A small image classifier, trained from scratch.
Training: cautious_adamw at rate 0.0025, 13200 steps, batches of 512, held-out accuracy 27%.
Rows from block 3, named by matrix and row number. Rows with one number belong to one channel. Each number is 500 + 25 x the weight over its row's rms, rounded and kept within 0 to 999. All counts start at 0. Numbers have three digits each. After the name is the row's rms in percent of the matrix's.
# convs0: expand pointwise conv (model.blocks.3.convs.0.weight, 384x64x1x1), inputs 0-63
# convs1: depthwise 3x3 conv (model.blocks.3.convs.1.weight, 384x1x3x3), a 3x3 kernel
# convs2: project pointwise conv (model.blocks.3.convs.2.weight, 64x384x1x1, transposed), outputs 0-63
convs0.47 097:501464451501500498469518526458506482467505503477522496517522481446508529463503496488501490523480517505518460458483446517537513494511538462485544482499486515515468439525487479513495472489515495
convs1.47 120:512499516499481462507464454
convs2.47 100:538475470496484494501440532488521503520434528516479496510524543504501494570473494520520509498505505504509501578528546475487492489492506505510506495522511490485546487499504540509486477506494496
convs0.48 102:537509503549508484476510485464530535516476461529484570552497502488507470527500496533526502509477460484492528502503544486462492549499506503510456455521523485504484495482511529489509492501502481
convs1.48 097:489505494490464486517536547
convs2.48 107:530532446521493500473502489428527482524488503514481566447522503539507502512479476507533491494482500494482545490469525487474489522499521486524482463504482481484487488510477527516525485538489482
convs0.49 101:569487493505492490494449544498519474519489494498533508442507469513526492514454476528538491496483480487527507506494495489506485461534515563498489539472501531533534499509512509513520512496466485
convs1.49 109:497510533501447474520517485
convs2.49 092:499543503539477498467543466488505514529497478504485547511483480514454474494467472568517503485491505492490503478490483528478488549520481503513493507520451500508456507481495484455506517533464528
convs0.50 100:525512448462478538479498519513455506485495555472506474492538495483506505495493485482472492492490506513530459510514478537529538495540546518495521488520512492524499501501493482488472468493574529
convs1.50 101:459493527530519462516490510
convs2.50 107:475475490532529535493486485508494497540484485441484523516475485505506515483497516531514521522475453528542474476507510486496505502472482511455471509531496509507441560499508482499457526529532518
convs0.51 098:546477547523520533503472512472544492548480488464510496481521539511523522504471547524476484485504490495505495475438488492478450531503526475508501504516505492468501519521525538524513491528488468
convs1.51 097:480495522465503544475492528
convs2.51 101:534495534462523491504475523511481467544511487465498501515509539530489467537498500518545502487494526516499466514514511477532433500461449470516457530516522495544503513507495483527513513517504515
convs0.52 097:460506509516493511480542501505510475516523543526498513479480524527491475575548504492528520502506473527455502499491496485480523512462497473466507513517502471471549543476500499502527456507497462
convs1.52 090:523534534470483492494463493
convs2.52 091:517519480505499478546501447486525486524491462485503538527514507488482493491489466534449536465500574466459520480498458523490497515502503494555499498503497486504462493500499506529504529528500525
convs0.53 100:442505469488506523493467541517500508480509536508541471508490528535484539519519513471490490512549466516537515497446512475506478489500487545494496532486507507440548490501533524511499497487499485
convs1.53 088:482469476497491494536538530
convs2.53 095:528471534511472510541489535513532500503499520497525482558471485474486536495432497480539477489486513502515481509526519504519519508507513497484523509490532521560505503483459471473523524504455530
convs0.54 101:507521480464569489477519518465511574513499497496527496499549491480494483493506493521499496500501479482521517501497476484520507482515518480515423444483460474508493503510528493502458477481500522
convs1.54 101:496489507525460525515460528
convs2.54 106:450493458509510516491459539505472487457498489474500502501473506501531521459519486526498526528506483533549475493469521455501540446485506501489484513477485538522474470511501493543468524503482517
convs0.55 096:500514520513469549467526466510476485485515527510514489474457492506480465498472454520492472496479445507523481498506491498467542491560485549484496512498521504519519494479510491425501494496478505
convs1.55 099:469476465489477469472492479
convs2.55 097:503468546484520518490519464500499481461486434496494507468530475474511525478534523488475517490498535483510480518509473537524529481495558486520510499531482532505488463516505509545490497544537488
convs0.56 105:542470494516527510486513453456540527515495508490513512418486459508506513496482506548542504534481498456460484492475515517495496511516509486446495531472509486475509474508514491493489484499471483
convs1.56 098:514495465523498468544507474
convs2.56 090:505525545503494481471486541486485507477551469516475511459521543508555477472489540492503491498528531494493521463485505489491445506529513479498480545494468557488483482514500473503517511468497498
convs0.59 100:521455510557480445519504528489489470484510480544458546520482524466513492508511476496509500524503493482484532462503463509478509547532525490454533492499498545477476510476511483489511494507513473
convs1.59 095:503520466530506462526504468
convs2.59 099:510526486479493481437497495517469481486483481503494505444513478560505472508485507517543495468526512477518487538467521488507456464493502497529481502523472489440515500513514538524526501524538504
convs0.60 093:469509515592497494510549512490511467490491517539490537482494487507498459536525504494524520519485454529475510485487476507484520528521524508480525515504488502481517531467532512495537486519482450
convs1.60 121:500472493498466455490475470
convs2.60 085:520501486404515501525442475508493447485526510469526466511512516516466489489514496504502482477497497531485509517517496498517499455510498494481490483468492483539518492559504494506500508472460529
convs0.61 097:458576513495478514474522486498467528506493525496479490509520522531474533498506522498487507494548459504491479532496507491465489491497494562539470478473490470493513478509533545464521485497489531
convs1.61 095:481478460488480484477478462
convs2.61 100:528429487511503513496505450496488459478504472504501498519469483475517499500489484492476499499458514521496505478506558500512522497532499519507460524547466544481508459482511475536466489510524454
convs0.62 103:476491517533477464499476504521435468475504496512458507562480501495508508500477510487486480501523503424481520498488488479452476507474468534504486498490498506515488535494447518496517505492453499
convs1.62 112:479496467486505495443488478
convs2.62 090:499488510482479511475476471461452499455507515476481477474483542477506479468495524500431518516479488497497509474502531470477513508511470505524521532486511476511491447531486494499440508449507502
convs0.63 101:514481545551502473500477555504497483465487498489480506491515533519542486510484521491487473456527507487509497478433478490474466531480520496508505499506493516496515545510523539502541491522461456
convs1.63 106:502520517476478537509495450
convs2.63 116:502480524530523505519491475503474498568472471469479525538496498483466494508479513565529516497500483486501474490496473529505470523504494521510520533528449516512464541505493493475475534542531510
convs0.64 098:535501474497478518425474478491488535439490510517501521520501511498490449511482453506543491499462505486472469521496501545497541496514530508455503495514496491514514488490518485472497476505553517
convs1.64 107:503512463517459532471517499
convs2.64 110:525510470514517560493466480492514501510495487481498521526424523499495501466494499513515527511456473520498511466505519476501525520491459492500491531520526476492463508467491462503464558519517539
convs0.65 102:533489557510544491540512507478513474536498476527501520449492522508480519519528500511522530503461464495470544507512554493498525515548514487488464497510502497493525527486529516526512494496450472
convs1.65 097:520503479532511454512506463
convs2.65 104:457502505454500492483523499500462543474528484463496501483520479498509441429486510460479514507532517469486474461467481512493479469515500495523528513477499520491470495543507506511489500464531524
convs0.66 096:502553507482487547523483447516458497572473517483479496488497526514457503509487504537477511484514471525487505542529528508494498501501472499519507504491496477514494525499501505457480534534532552
convs1.66 100:475483474476478476481464473
convs2.66 104:494454539512463467521495506497502461445532506513488497512488515476544530469496544501517513494504550522494490498524533487491533512541554496486479493499501556505492451496483472526519505496496479
convs0.67 099:459464485486474475482536506514492545505496523480465483469514492506525471483467471472506515492489570460442481509540486501468530508468483491469492487474474482484486511490459469509500481490519514
convs1.67 108:472469466485476468498470493
convs2.67 106:484473480507510499479480534484492501496507503513532503486495485503501511532553478484481459542538443497539494478408491502539492472491514494499492495487495513531512513525480541516488490486488447
convs0.68 107:490473487502486497531517481527489506490492509507505487542492490453488539506503510523490502515535540527502474485482476531516464518510504513475606547483486499460497476494505487508496498505557494
convs1.68 086:475492559493482517504491474
convs2.68 107:473532492487526527562491521486540530531498492502539499513539517496459483490500479508525527546517522518489468477455481535538474475485533499483496495501511506485482525532521514536545475498483530
convs0.69 101:477467485456509479495497481503496505471528515502542452512497496517488539515531507527523492493505517528521446503486477507522487466510517541478515559501495524434531478521514498530488483483549487
convs1.69 095:459468483489522542492506490
convs2.69 095:491505481498561528506504537517572508505505483525551498477500508518480514518532486499544523513474478522497500484493488505566532469485528472464478483514511504525508531488515477540538499520505486
convs0.70 102:527496468495492482460465537510494530480481490493515507490533469511554476478443453494516507519460504476521522494497509490496471476523485548488494498443504484488500464516513499513493501430521503
convs1.70 098:465473480541530512491481493
convs2.70 108:479528512510513516490527490453546485525532504490511533484483541484462515495508455551490497505470522539465511434491497516491498556525478485496485521498485475520472539482499478470485487475495508
convs0.72 100:517516481517477534461499492492518485497528481478488525503519491473562454463421481470471460519496520463488528459499490510479497488477472513502522524483507522513482462521480492485481477475481500
convs1.72 101:471525518507490469530476465
convs2.72 097:534478519514515535542469522519510527504482460535470520522497548491500484505460497467508483492515513521496521509519529495504511468507508555501539564501502553492513484467530487492517512552496510
convs0.73 104:485521487496525522497499514509420466492505519482501472553519527475480484501492487466471487493482472492535502499497508497488535518491494481532515464522545484518484536505512513472483450495573507
convs1.73 095:556503465515474490504497487
convs2.73 103:469538450477475492543476533515509486493471533502519506526490498509454521525558468517539526534499479489524475550503499488513522479465467486515536489507527463477502483497499529503497501504492542
convs0.74 101:495525440495508496484488501450529547528531481508504528578513513456488475501527471477511492532513476480504544496510513486519502496490499516528481487524522531542469461528481508483482507478498509
convs1.74 107:472489461472477462488489488
convs2.74 092:473491534491558520501563507520497536491500495478550441486526463514524497491487502482499462467492540507499463479483433512518496507486530465510515491480515491506534511496510502515530487503511476
convs0.75 093:446539525475497528490519453525476474470531526508522458481450473528469491496535494509501483487504499531494522501505502512504532501503465519500511497464500453426501529484474487484502520473490513
convs1.75 117:494502489460486469473469469
convs2.75 093:490481485493532509487486507466499473486508455488480518481559491459513507479508516465481495531525524463504497499491494531519508473530553521517543517516494559495477473560501524523476501497539480
convs0.76 103:502504456503489507473540489475474500501524512512475518481493461475485469492500440465509491544476497450450513489517498511495549477511481523474496527481481510515507462492461469481480457456510497
convs1.76 104:461516535514498482526489465
convs2.76 106:519483504509521522522469484509503499496463479466467517514497541502496477473424538538533504461497540523495483509529494469458515481506500525517502532500494517500475488485502500505507541557479546
convs0.78 101:490506507495455513579497468519514511565516504525495498487440483498485506499508493507507517510496490483498536509551483485500502508513497491494519498520500509514484513484442477490496590512515499
convs1.78 096:496517475479534472497517456
convs2.78 100:523515488467492486439453502524486495482515475488529482464470500542539515500533513503506475422489498465535508511491500478508476475492523481500525478509482495476522496498521505530509569520507489
convs0.79 098:505473525505519524471516411511519512493470511494509499509475464504500500513533529567470491515515520538451460516477539534511489534489542501507512505483513469509508493500494518490488514523533491
convs1.79 096:523479461534495473533496486
convs2.79 102:490502505521497462467506552505465462484520529529471499467510531497536457526483542509511495499520519513481497510534495478468497503535485530447497535484463531507513495459517456473517475481517479
convs0.80 093:495511504497444513547504516519509510511495531477480475467509472501542526465468497472498515496521529478494487513538475497491515504524556534508526447447515499523478509504483484521533547516528526
convs1.80 106:497481479486474458476478467
convs2.80 100:510477478515520493495504499480494492500516485516518499513493494501497486562527475500449455530506468533524519463441522493511485501480453499515506524519485509524524515512488523501458468462484424
convs0.81 101:506489471515514458465500531474486500515511460509490542524515520486506464505492461502493498477506489469487524483489445491474498481541478524491428487502420522470486529499503509507511484481475498
convs1.81 097:477485489529492470544523477
convs2.81 110:519545467488505495510503492486517513527493484517501511460539491539471499501502478500564501488543514473474512505447481525526463481501538518517492485514481502467505493536503535532572496533490500
convs0.83 102:503539518511514582447511505509512475515484509491485519492501491525520483496472523467471489508477483476478539504507543494484544496444481493528468502491551458532512516483486499496492458514499496
convs1.83 103:534501468525481480478526530
convs2.83 108:479545486503509558531480560498548482525494509500546502465498505500499499502523469503506503535460489506521492486506482514544519492466511460482550494523549497500495524501521489517514488508443510
convs0.84 101:466461454512500493518511544481544501523516543501524483476508528515508508545501468474554505459498506496494494486497465458495506506478521502477510526537480508491536509502478507550513474497491438
convs1.84 096:525498520503446483517528515
convs2.84 104:498513532495442479503517485502439506526503503470497509553508477464483463496509490506475502519525493469544478500484499525508518500488487476561486492499543496486457488507457505478477490524460546
convs0.85 102:520534471499513552426494512508520503466491489487520502553529483515552471495470506480507480506478512496524498504496532490503503487447506504527497489510572488507503465513521515521494469501545505
convs1.85 096:496471532472475538490524516
convs2.85 096:529517516493525532492506506509510516487485435501505516498510493534522438465465532456524489504510480476520529485456523492512502450514528531520513535525516531463501486514479536544515491525509493
convs0.87 099:473520483487486525449504529494509465524511467487503518533550545483514464476472511461479493488489517484464511488517440513497526462517475466481468463498451502498474483508481480518521475498476513
convs1.87 093:495528524471474539478476492
convs2.87 092:518476513520460473465529506500462469510531498509468520516496511474514484486459501512506514450511544492489477505544508490460480536540515516477490522509472541507483466453480461460531494514507518
convs0.88 100:474523444444495507511521500511490533517514540508531439494510439514491530503495483478533474515537498470503499537524514469493523487508523539508494470470502470523517475505468515519505500487536521
convs1.88 103:509503494473543478521459517
convs2.88 108:526475454550500516511465499481492513519474481501455529507483537469517524503481509515512554503483475465509485506510513463475494512482495520462489523554502521481474499493500502518479526529576490
convs0.90 096:496528490504478496510455521448528555507476513519490534512517519470491480505529513506491537563493452485496528525521521469497521495499521491523478468493549498544485439518489515505483506499492515
convs1.90 123:522497474507479477474470457
convs2.90 099:501464511496512477536553491523489588498532501493524442514493493507538510504472509494494467444482533516484479472522465480493478522491494486508520510514492528521537498487493480501526498489500459
convs0.91 103:493500452480481486466490475487481505475526522493483484529505479445497469472513499500510483525518551471454463495485456522505500470476506514479517522467479518505495447536464480509486479449517516
convs1.91 096:517531491517508454512488461
convs2.91 092:538479518487514486511525504507475496507479498518457521452485515534507448519441523488518484471494504526500504530535558464473499492533469532520501549493486513511526502453469495473494497523501506
convs0.93 096:488488448461493505495506487511504478513526511521511502474489498492476493521534473475528526520474509495470484526545512512555548461491486493464493575523501521519519484488463443511482498494517508
convs1.93 089:507543538503497487493469468
convs2.93 097:533539507525509503504482481472495458528465461505483525484525491483500509514455504513495502487518551490466555508499476530523494493488512490576528507476484496525489468513517522530529516551482503
convs0.94 102:494522489517494542508525495514516497515519521526544488514474494490473475518490456490548489487496470497495485471475477489479499515579506559466499505498472489472536517477518508486562501496539481
convs1.94 093:494476476523482552477512486
convs2.94 092:496505496520505514493535480474535538490515519491529493542448476486504485463469534499515430506489495491521510442480482488472524530548503505524505484474537492481484491469474490465498514487458503
convs0.95 100:520498501511500487531507477511479489531514523541472515505489499529482462560518464490527526496507477530466507535527572509502501525530517513475492480517513520492507529474537492469508527510565491
convs1.95 094:515459517515459533500482509
convs2.95 105:481511483479495498497498487566456530479505503496513488511463484550524493468479507462464485478518500472523514499490484478487499455518463531513532537495531513477509520478551487504485563501517530
convs0.96 104:486481535512466554513482515523489453495509558497487477440478531490491517520529513470484511497505486481479478491495457523501539494502534496473518526520502491530531569502479487514510486521488471
convs1.96 099:509528520482462466522517525
convs2.96 112:509530512554480501489509478459524487524487486544492568464479479466493492521514481536465519530490499502502550482490491561524509538526524478524507495528479503471470512479510488490483499530500491
convs0.97 101:483508519491506529482503490529466524465522484519523478505483512509492461499511452494504476463479441523522473519504495507490541473530515533498473476508511540520544527492565503460500516489546506
convs1.97 091:470474482525542522485478490
convs2.97 100:512522495479501511519482457462519519523496497465533484464470451476504480488481545520522461483472473510548527479493507517525465526506507459525520470506503475477472484518454494464464528491495502
convs0.98 098:535486485518486495493435570504506427496517523473514484492530511470543459491445485482496481508482509468524500460480486497503474494524516510467519500487509520496499505534516488495520480471487483
convs1.98 092:485464463494500546508518514
convs2.98 096:503551509517509520493476525471526510529557460494513497501508517497532519475493481510510475507501534498473550429485495512521445511477495497519519529510493539527459505538512489528518511465486488
convs0.100 097:514518527533499493516522470490537543506506451539450579525475508498510483508551515511500514512526480538502533486499490514476482549496489483495482472520502500454468527473519505488501511516497489
convs1.100 090:466475483508490498524522548
convs2.100 093:523518435522493488473491482467520458508472494521468546502514475533486526531504504523540482481495490494491534524468514497468494498488506511524492461513441467470502498510482563511522493535495488
convs0.101 101:516529482517468530521484502491524466541495527494527510481499453444504486515483469510536532488490483512505522484497508497505477489496507575515534511468479485570524477520473520516535511498488483
convs1.101 098:526500522483457471505518534
convs2.101 105:517532508535490537489501479473540512508454469489480546505503482505479509485468506549507505486475485513527514516529512523483530533488522475501496464508484482562468504489489504459491529565477524
convs0.102 104:468484544511497510523505526516523471490512520475478482468504505535508538484513592470461509518520525527515478471492469536514490497469510459488533538511486493471478527510505478517504489512466488
convs1.102 112:512494486457482543522517479
convs2.102 110:476514473518512514497515451498506487509491472472475564495464467493484491485519516538510534513486473511532492482496501521494509514484481495496446489543479487492435532479475501486464528535548520
convs0.103 099:515462475504486471526505484483504551520500502492467513516518522451484498495502466523500528477517536510488459487497434512500464523517500496474521504508413493449458497502500486497495513501519510
convs1.103 125:501503478480493451500481456
convs2.103 100:491496508511544505513516545502515508475471526548531492481516471518514482558498524448493467529499479498503523526486492494515536483500520489496508481474506479525572511493466528516529465498501451
convs0.105 097:518528487493504533508499463504491492500553528505520475481424509493499486511555490503514480493519513544476497484496498487530508528476496488508554521477523481519497548482469478510502546507557493
convs1.105 116:481473491489481460471470474
convs2.105 103:452490507485513518490522519489505473486510479465469491488583488495505509466475503464505494509515524500505475514510519525476501480496519560494522507518484542509483483559497532482482438466498498
convs0.107 096:508456489514555514520493510451534547493482458474513512495505526475524506495500485505490508464496477527508506466455479456491488495490497509547513520497470513511501467519532549541485532519470470
convs1.107 121:504524488500517464479485448
convs2.107 094:492537505503526500485541539508528558492510525560512510500520479521484452523493510467495482528500497504516519509505458526509486500527481492468485506511497486495527515465508476460522443453454512
convs0.108 101:500477544521529489509494500533423447489480493506497493551487502465489514499480518509473499539491512426462501500479539510503480517507474497488472507491516477533511529497473507503514456482487488
convs1.108 108:466503474501525500469503453
convs2.108 119:503508490504422499487494462503472523476506501475445520490467512488523514458493483525473512494495492465520485499527495472449513517482465488520510499512527498483453493482487484466460545519507548
convs0.109 102:518533477522481475499474524504526487480496479519530526526526481469521444509465460498550509466491517502507540489497499480502462484495493544507525501450479496519521453510511526515556529486481489
convs1.109 107:496503520516493441490505536
convs2.109 111:505506515568521527510527477487528497532483457480473543492472510478499491494479504540483507489467489491509502463517489501479507550478483488508517532540500510516447542475483483476461522545522491
convs0.110 100:503467495505486446516499519509463474486511496517490505553511544452486537508506494522483512480523555531524490468486463506489457524512481481464538495487459489448480490503491483514516467482525491
convs1.110 097:475527531483468542497492509
convs2.110 088:463490513502524511527503530494523523536542504495534492499506521491498523482530480523503509518525502523496448434463461520522450527512520483463473498506490527512473556511540465488523514497499510
convs0.111 100:521500491487516519503498511461563484522501528479572472488547499496480511522508496516557511477474513535489476501495497516522492507519581511489504489499491473489526485525522503529530462502513486
convs1.111 090:460497519468508535469504520
convs2.111 110:503480516476518493518504524535540518489500506503571478502513488537497499535526485492529478488490493513539457514475489505542493482495537464475490464530535493524539545506509516533553480504476479
convs0.112 101:510448506510501496464514435502512494481520495514506498489473461535536513511514531526528498524510531502463459503472562483461477515474520511459480522487530501475515485492521507544492490503512459
convs1.112 097:500469523479476536471496531
convs2.112 086:485512463479494510480506505514481497506488489485491520492520485561492515498494489467558512510533478486540480525454534476496460469458490548515448477510496499472494478521498551525510486530536512
convs0.113 103:489517509482534492478511489490494551459484454481473506512496476475494499450518502511454489530496508486484512507501497525517537470501480492564460485485468494506448496507506503497442518493468551
convs1.113 097:527497463535504465516497472
convs2.113 116:470473536483493467564513526478491566495490531493494511479515540519512433500488523505484545525525496557525457497490518467489473520529496475491473484504529503509496517500502491498489490484505511
convs0.114 103:499500539538451501499505455504492434498495501515479541490486515552499494531504520495494515508479474536488495515506532536471487529522518464479549502539542510473508509498514515461518510532518476
convs1.114 101:516474518501499495475551466
convs2.114 106:457509480529507551509517522523480541495492468501479499526481484481521524467495484471527524508499502467483482488482484486483520480459484558508531561531492530436498474486525510529495508516515498
convs0.116 102:532490472464504507505465499502499520516465492523499510506495540488409487542514458512527517496487493506495485559531542512532508491490463519495486538536488496536516501485487493494485500512542526
convs1.116 094:523487478469485548481513520
convs2.116 109:524491499504516524457460507514494502534475460499498533477494504495499504537505481513467493505488463490535536504501527525544462477478458505521534547527497501510503540505510496474420519500528495
convs0.117 097:495505515496492533469530520527457485501481491482497516456513463507483507473478506501462490515484485433534445523500472551504536474555514518498484505517492509538501509502514493453494474503475529
convs1.117 105:504519510513510511458456468
convs2.117 100:537485508493469519544496478493479511521457486490513488529464461487479489516471477515512474480470480513520490520495512510521505516484480470571519512516497483508510446500444526491498518538442526
convs0.118 098:469521509511502514496517468503485501518509516535528493511455488552469490549543487512514464485499433525528501521496526470495521504489496525520507493536549492502510545472483533465509541524513492
convs1.118 100:492527495482506503530449531
convs2.118 097:493540468487518518490479501528515522507555499498493485489463510513511548463500483499508498493495513480478505463504463497506454485506456544481508548521499502464493521491526454477494557457511538
convs0.119 100:503514471467526518460504458484516534499493479526526505557512479479468544524572523564498497520526499515513476515485489520521489485471504496510487511500499467477501467510479517512470458503530505
convs1.119 098:506509474517541455504519479
convs2.119 111:494488538517479461496477585528503480469502507537464528502506528541553480504476522479519509509529512535528510525526554458487494482520502519478503501497511532513503527477509482500533497507493499
convs0.120 100:484479522506547481547494579488507526500485520488493483484492517496492477508539458493459496479479469521517523502502512462526533497491523525538439482512485518525502557493514503509478524489509488
convs1.120 103:539466521491505495470530476
convs2.120 106:465527471534500556482490547538490516476491507513493491544468497512496538483489491486545541510496488485499493495486471476491537475482486561479503545506498508456504474471541492535521511515503517
convs0.121 102:537484465518499499487483538470502474483456510492521524480525479479514460516464446528536527509469485523505500491482514476485504498519532557503529505441497484542523459510505528518513479490518482
convs1.121 104:495505489516529531487455464
convs2.121 096:456538497509512495486526466480552510498496495465487519478499505494491538488514537565494491503509500560524496476491519519474486516478492491485459468500453482517457554494516505462475471500503492
convs0.122 097:462515499470472527482510484527499517516474504524502485496490503529495503500494521505465527547495477480511479570544549463480528432500471503500466509520537515528528453487507500515487495496494518
convs1.122 098:520499456496537476482488529
convs2.122 096:496495515526476489538446503506509510573502503471491524523502520475503511510505458556494522516527482506532514489498493533526452525491508492485504483525512534487450549521511476466471522517505520
convs0.123 106:460524469523473521444486501522488499498503534493504526551499536482502417522510495456491490478501495503479502495497500525524497515511515466508534469562464486523507515504474502477536518490501491
convs1.123 097:476523486473547480490521479
convs2.123 090:491514486489507492514483528542506489485536492484480506451521543548537521469487503471495483495545521511521512499495522475486467452501482546478502557492515550474497505500561499488481514488520504
convs0.124 096:448482535541489528513524517501481445481494537499447511477493520516493550501538524470473536507492476503475476485497484513468539524469507489495528536533519495473496541482523493489490483517495471
convs1.124 125:495475490493476463485459470
convs2.124 101:519514491414489478526442474521498450485533503466516476497524503523478516478508498491502473479522523514505499526509493522518476461520514504491492464476494501511500491566517492489509516479463545
convs0.125 099:514483466488514448502500514467494527477515495523507508532522511483451510512538483546544506496516510500497437510477434517532493483544535539490493518506448533492504480517519498494505506506499514
convs1.125 097:503460498465493544482519512
convs2.125 101:471485491519531522517460535517518503518500503479541494539480505494487532496526492532538539540491460520531459481482495510550527471486515480450498502499525521524459536505523467523507525519491519
convs0.126 102:533522500483522513507475466481518539515462428506519510541509480479481531497511543559504493527507489477540490529507509507509478489503513470538480474529520499521460483529490536509473506518516531
convs1.126 094:475515476504536465486521469
convs2.126 097:483484512522465467528446536530488523482477532500473528497519538526561469492468489486461531531542522513534498511495512475490487483496505509478529486495549539529481523511499475500498510516474518
convs0.127 099:491503463468508464480510516475488513505542491448494480510525490508529511452493521478477483516518541471505513476492468503517474488475475468510501501484496509475461466550488478510456489426512514
convs1.127 099:514513533499505489470454468
convs2.127 107:566487483526505524497463516456556503510448505534490527470511543506487480532427489534515492494483518521515520515509541485491511504527528511501487496501493503524504499469472512486500488541480496
convs0.128 095:554505536489509496515470477523471485502472468470502471531509514499499525496463534536498514424491546495484457514504509486496460498470488475528476485493473474475505494509532521535524522535500513
convs1.128 117:485466467494483468494477464
convs2.128 107:473528467511481469510497511489487474472507530551481541516486497510477465523550496492482515580521458546511541508496535495498522486500463515502469480487491492517502492490514481476472475463489500
convs0.129 096:530462457467507507506512512504538536524528507508486484458519491493524478480456474478509478511543541495504520487504499475493514487499469500462476496424473497505481493470501442513464474490515510
convs1.129 096:505489507527458537514467515
convs2.129 117:495499491496505508531499505524507488486552464473460490515505541508518505434474477471487482469518552510484500480524498474456493475488468554506533559500505547495482487494515495484496512485478522
convs0.130 099:530500525510491548457460462515525451510512526492490495492493480496510497496515537522486481529521527514425491500473535561510475520472527541470519533468500491478499511516510495490487498512525492
convs1.130 111:472506505458525511454507509
convs2.130 099:455522460451485512487476491498481515491487482460509523507517472529480512470518499482511514524539465496558482515447513509516488460485506505531476457497493502486465517539479540505473513508506548
convs0.131 098:450530526503508491506496527482445476532476498477491499498517542499472504490517517501470509473483453491496532502510434488489535476547499467530480462503443489491509537527501523492513516494470504
convs1.131 092:516497472524505465540498466
convs2.131 091:469508509474513488487507507500488508501466470487500529482542472548504443465476507478490515533548491492532480508443519510510496447510537514510484472474523517511471524532523528520517505540510531
convs0.132 098:497526447442516494504514515497508525512509497512493499524526501484444494517530475478512550496484516493487504537549514507532574461485479507509463504519499476511499486487475485525482467480520539
convs1.132 096:485509499460504540467503530
convs2.132 112:525505538489519489475476531515499447518508439501472542487527517501513463520483497506509494504527527514526519508501530522534430462483455506514492551522484539501490534517521499495479485496490499
convs0.133 102:506485473509492505451487457484492463482497534496489495557508488469510475499508508508473486533492526530465487488487539525492505524477533481479528480466530486486484470524483495489477452485579485
convs1.133 095:534497475524493470520490458
convs2.133 107:517464509522472466500479516525489467494492535530465492474463531494518535543500502518501515469483507510467509545566537464476504525499475507465510512500480494520539487447507476480491506498529476
convs0.134 102:463499428431489519495516514495520569486522532476507466495519486482511510476488477469511511497494552499501472501519473503511536476503500505484499492487487492467490449504488462516490488474493539
convs1.134 107:488490472468497464475465480
convs2.134 097:548474474495501530499454518489538514503497531532538479504497530511493537526528464461496461500531468504500517499469506493527501504541551515485471481467539482489535465499497524510529507507476463
convs0.135 099:482477539521484467493476502497495497470503500499472500528472543490496529493505549526486506498506526470483497482478506489455469547443474477490466495522485467463479520504450517515508477475442487
convs1.135 108:553520532497482483511480516
convs2.135 087:480464510502542527500527513487548533541531512485550481506510495498505536512526515504525485491496469551518485452487508498507492553518535474485463488527483503470511528502463492501509464499515449
convs0.136 101:443525458490526526488515525496484518535479478512532501558519538499452511527511485482509518471503450483504522511495492466504502475513483517533452485524446465494521480493513533526513488498496502
convs1.136 108:460517506452521506472506511
convs2.136 082:523481535510490453485474553539486472467542487529469522509505537516550525515502517482518493492547512502503478517512518471487454481495502511480493522493505569521504523481525486502546512508519492
convs0.137 106:495503475499469449507499516508442490480509520515489488531508523476461514500500458523499493477518517469519463501496388519500483494526488515480510507499448506504496514496471488470516492495500525
convs1.137 095:473487518475467542503501530
convs2.137 098:461510506495541517525500541530520513522528500491531472502515500491480533485514485504492509510497520496484443491510427535530488481492515497455505502501497523553493543509524454484538515484465530
convs0.138 100:446478492470506456472521519527488544472533501512494465536487525534512523501524502485513505492500524485467493513513499465486520488443461505494453519525508510434513496487521491533486487459511497
convs1.138 102:497503514525520517469452472
convs2.138 092:501523519505515523501479531455567508545511492486503525505546520507514482495443502534498513477492585493481500471496483502473458525524535489497521508523476527489477531514506507510518495493484505
convs0.139 096:553540487490523474488507491488556488535505464529540529500515465486485463530523511519549495505491507505492516523529515542559512489517546452493471461508501507532508516494494489506519492513497496
convs1.139 098:474479478509502539506529540
convs2.139 094:540504519498521509525514459498529517485498428520495536514504484496493533514495519507543504467483515540513530525530518541537499495483516483520452475530447517474491498485520483505505501553527491
convs0.140 100:466526462512490558487508530496509498496505538501511490536511516511531500521490502452502503492494472517537539490518524454473541508448503506524526487528566493554508503494481509513497470505519475
convs1.140 102:460504507469547512489495477
convs2.140 098:540456505481530477483523485487494510488508459541474513490516515486486487497491517501537501483527522496464502495483492522514460491583520539494502549516436545471511482497496500499516494489532498
convs0.141 102:462486504487532458490490536484516514514530491476518478490496546545527554492494512481491488466503496500485544477492479466517492495510493493511437496516483534456504511511525486520515523475429488
convs1.141 098:491514533501474451479523514
convs2.141 083:471516506508487532504487528514544472503466525503483516525475552478465547496520468533482535517493501560515480526535533489481555500483499527492478503492515486490483493458524479481476482518481535
convs0.142 101:486517504516506477467497505468464535478472492498483499525512511525513550469502535513495475517521470460484520505472494482473494522521532499552480427452500482483477470511532551502507518508518500
convs1.142 094:472472473516481487515540526
convs2.142 097:503542489529542503531520481460501519519468496498494514473534511503482469496494503494476490509549502499446535490481437516499506508480530486549511491432511472519476518503508518493524517549509502
convs0.143 105:509468488498522436543528499465500526528498473513502516470496498490457514500503443544536518493500496481494493503501508500509491488567494517488451502498423522487510485502508507499494503479454496
convs1.143 101:520488483536474463530520487
convs2.143 109:529505501474483464495515471478489524478505458523478514481523499507486457479483501505528506484544527485498517498458511521511457475555539527534469504521452544472495448530487518519524494504488509
convs0.145 103:502510501469488514535474472529474453506497538519527470461497470498494549510546528514504522506538514527481492514503507519526482482531526545482532511446490467488522493519481500539507509496554493
convs1.145 097:464498505481543483498499457
convs2.145 069:496515464509503488475494536487516551490507515518492521505512549518529477485539501495477554537482475508512484492496512460501533470435487455497476484513550516530493483502461501539520477504485518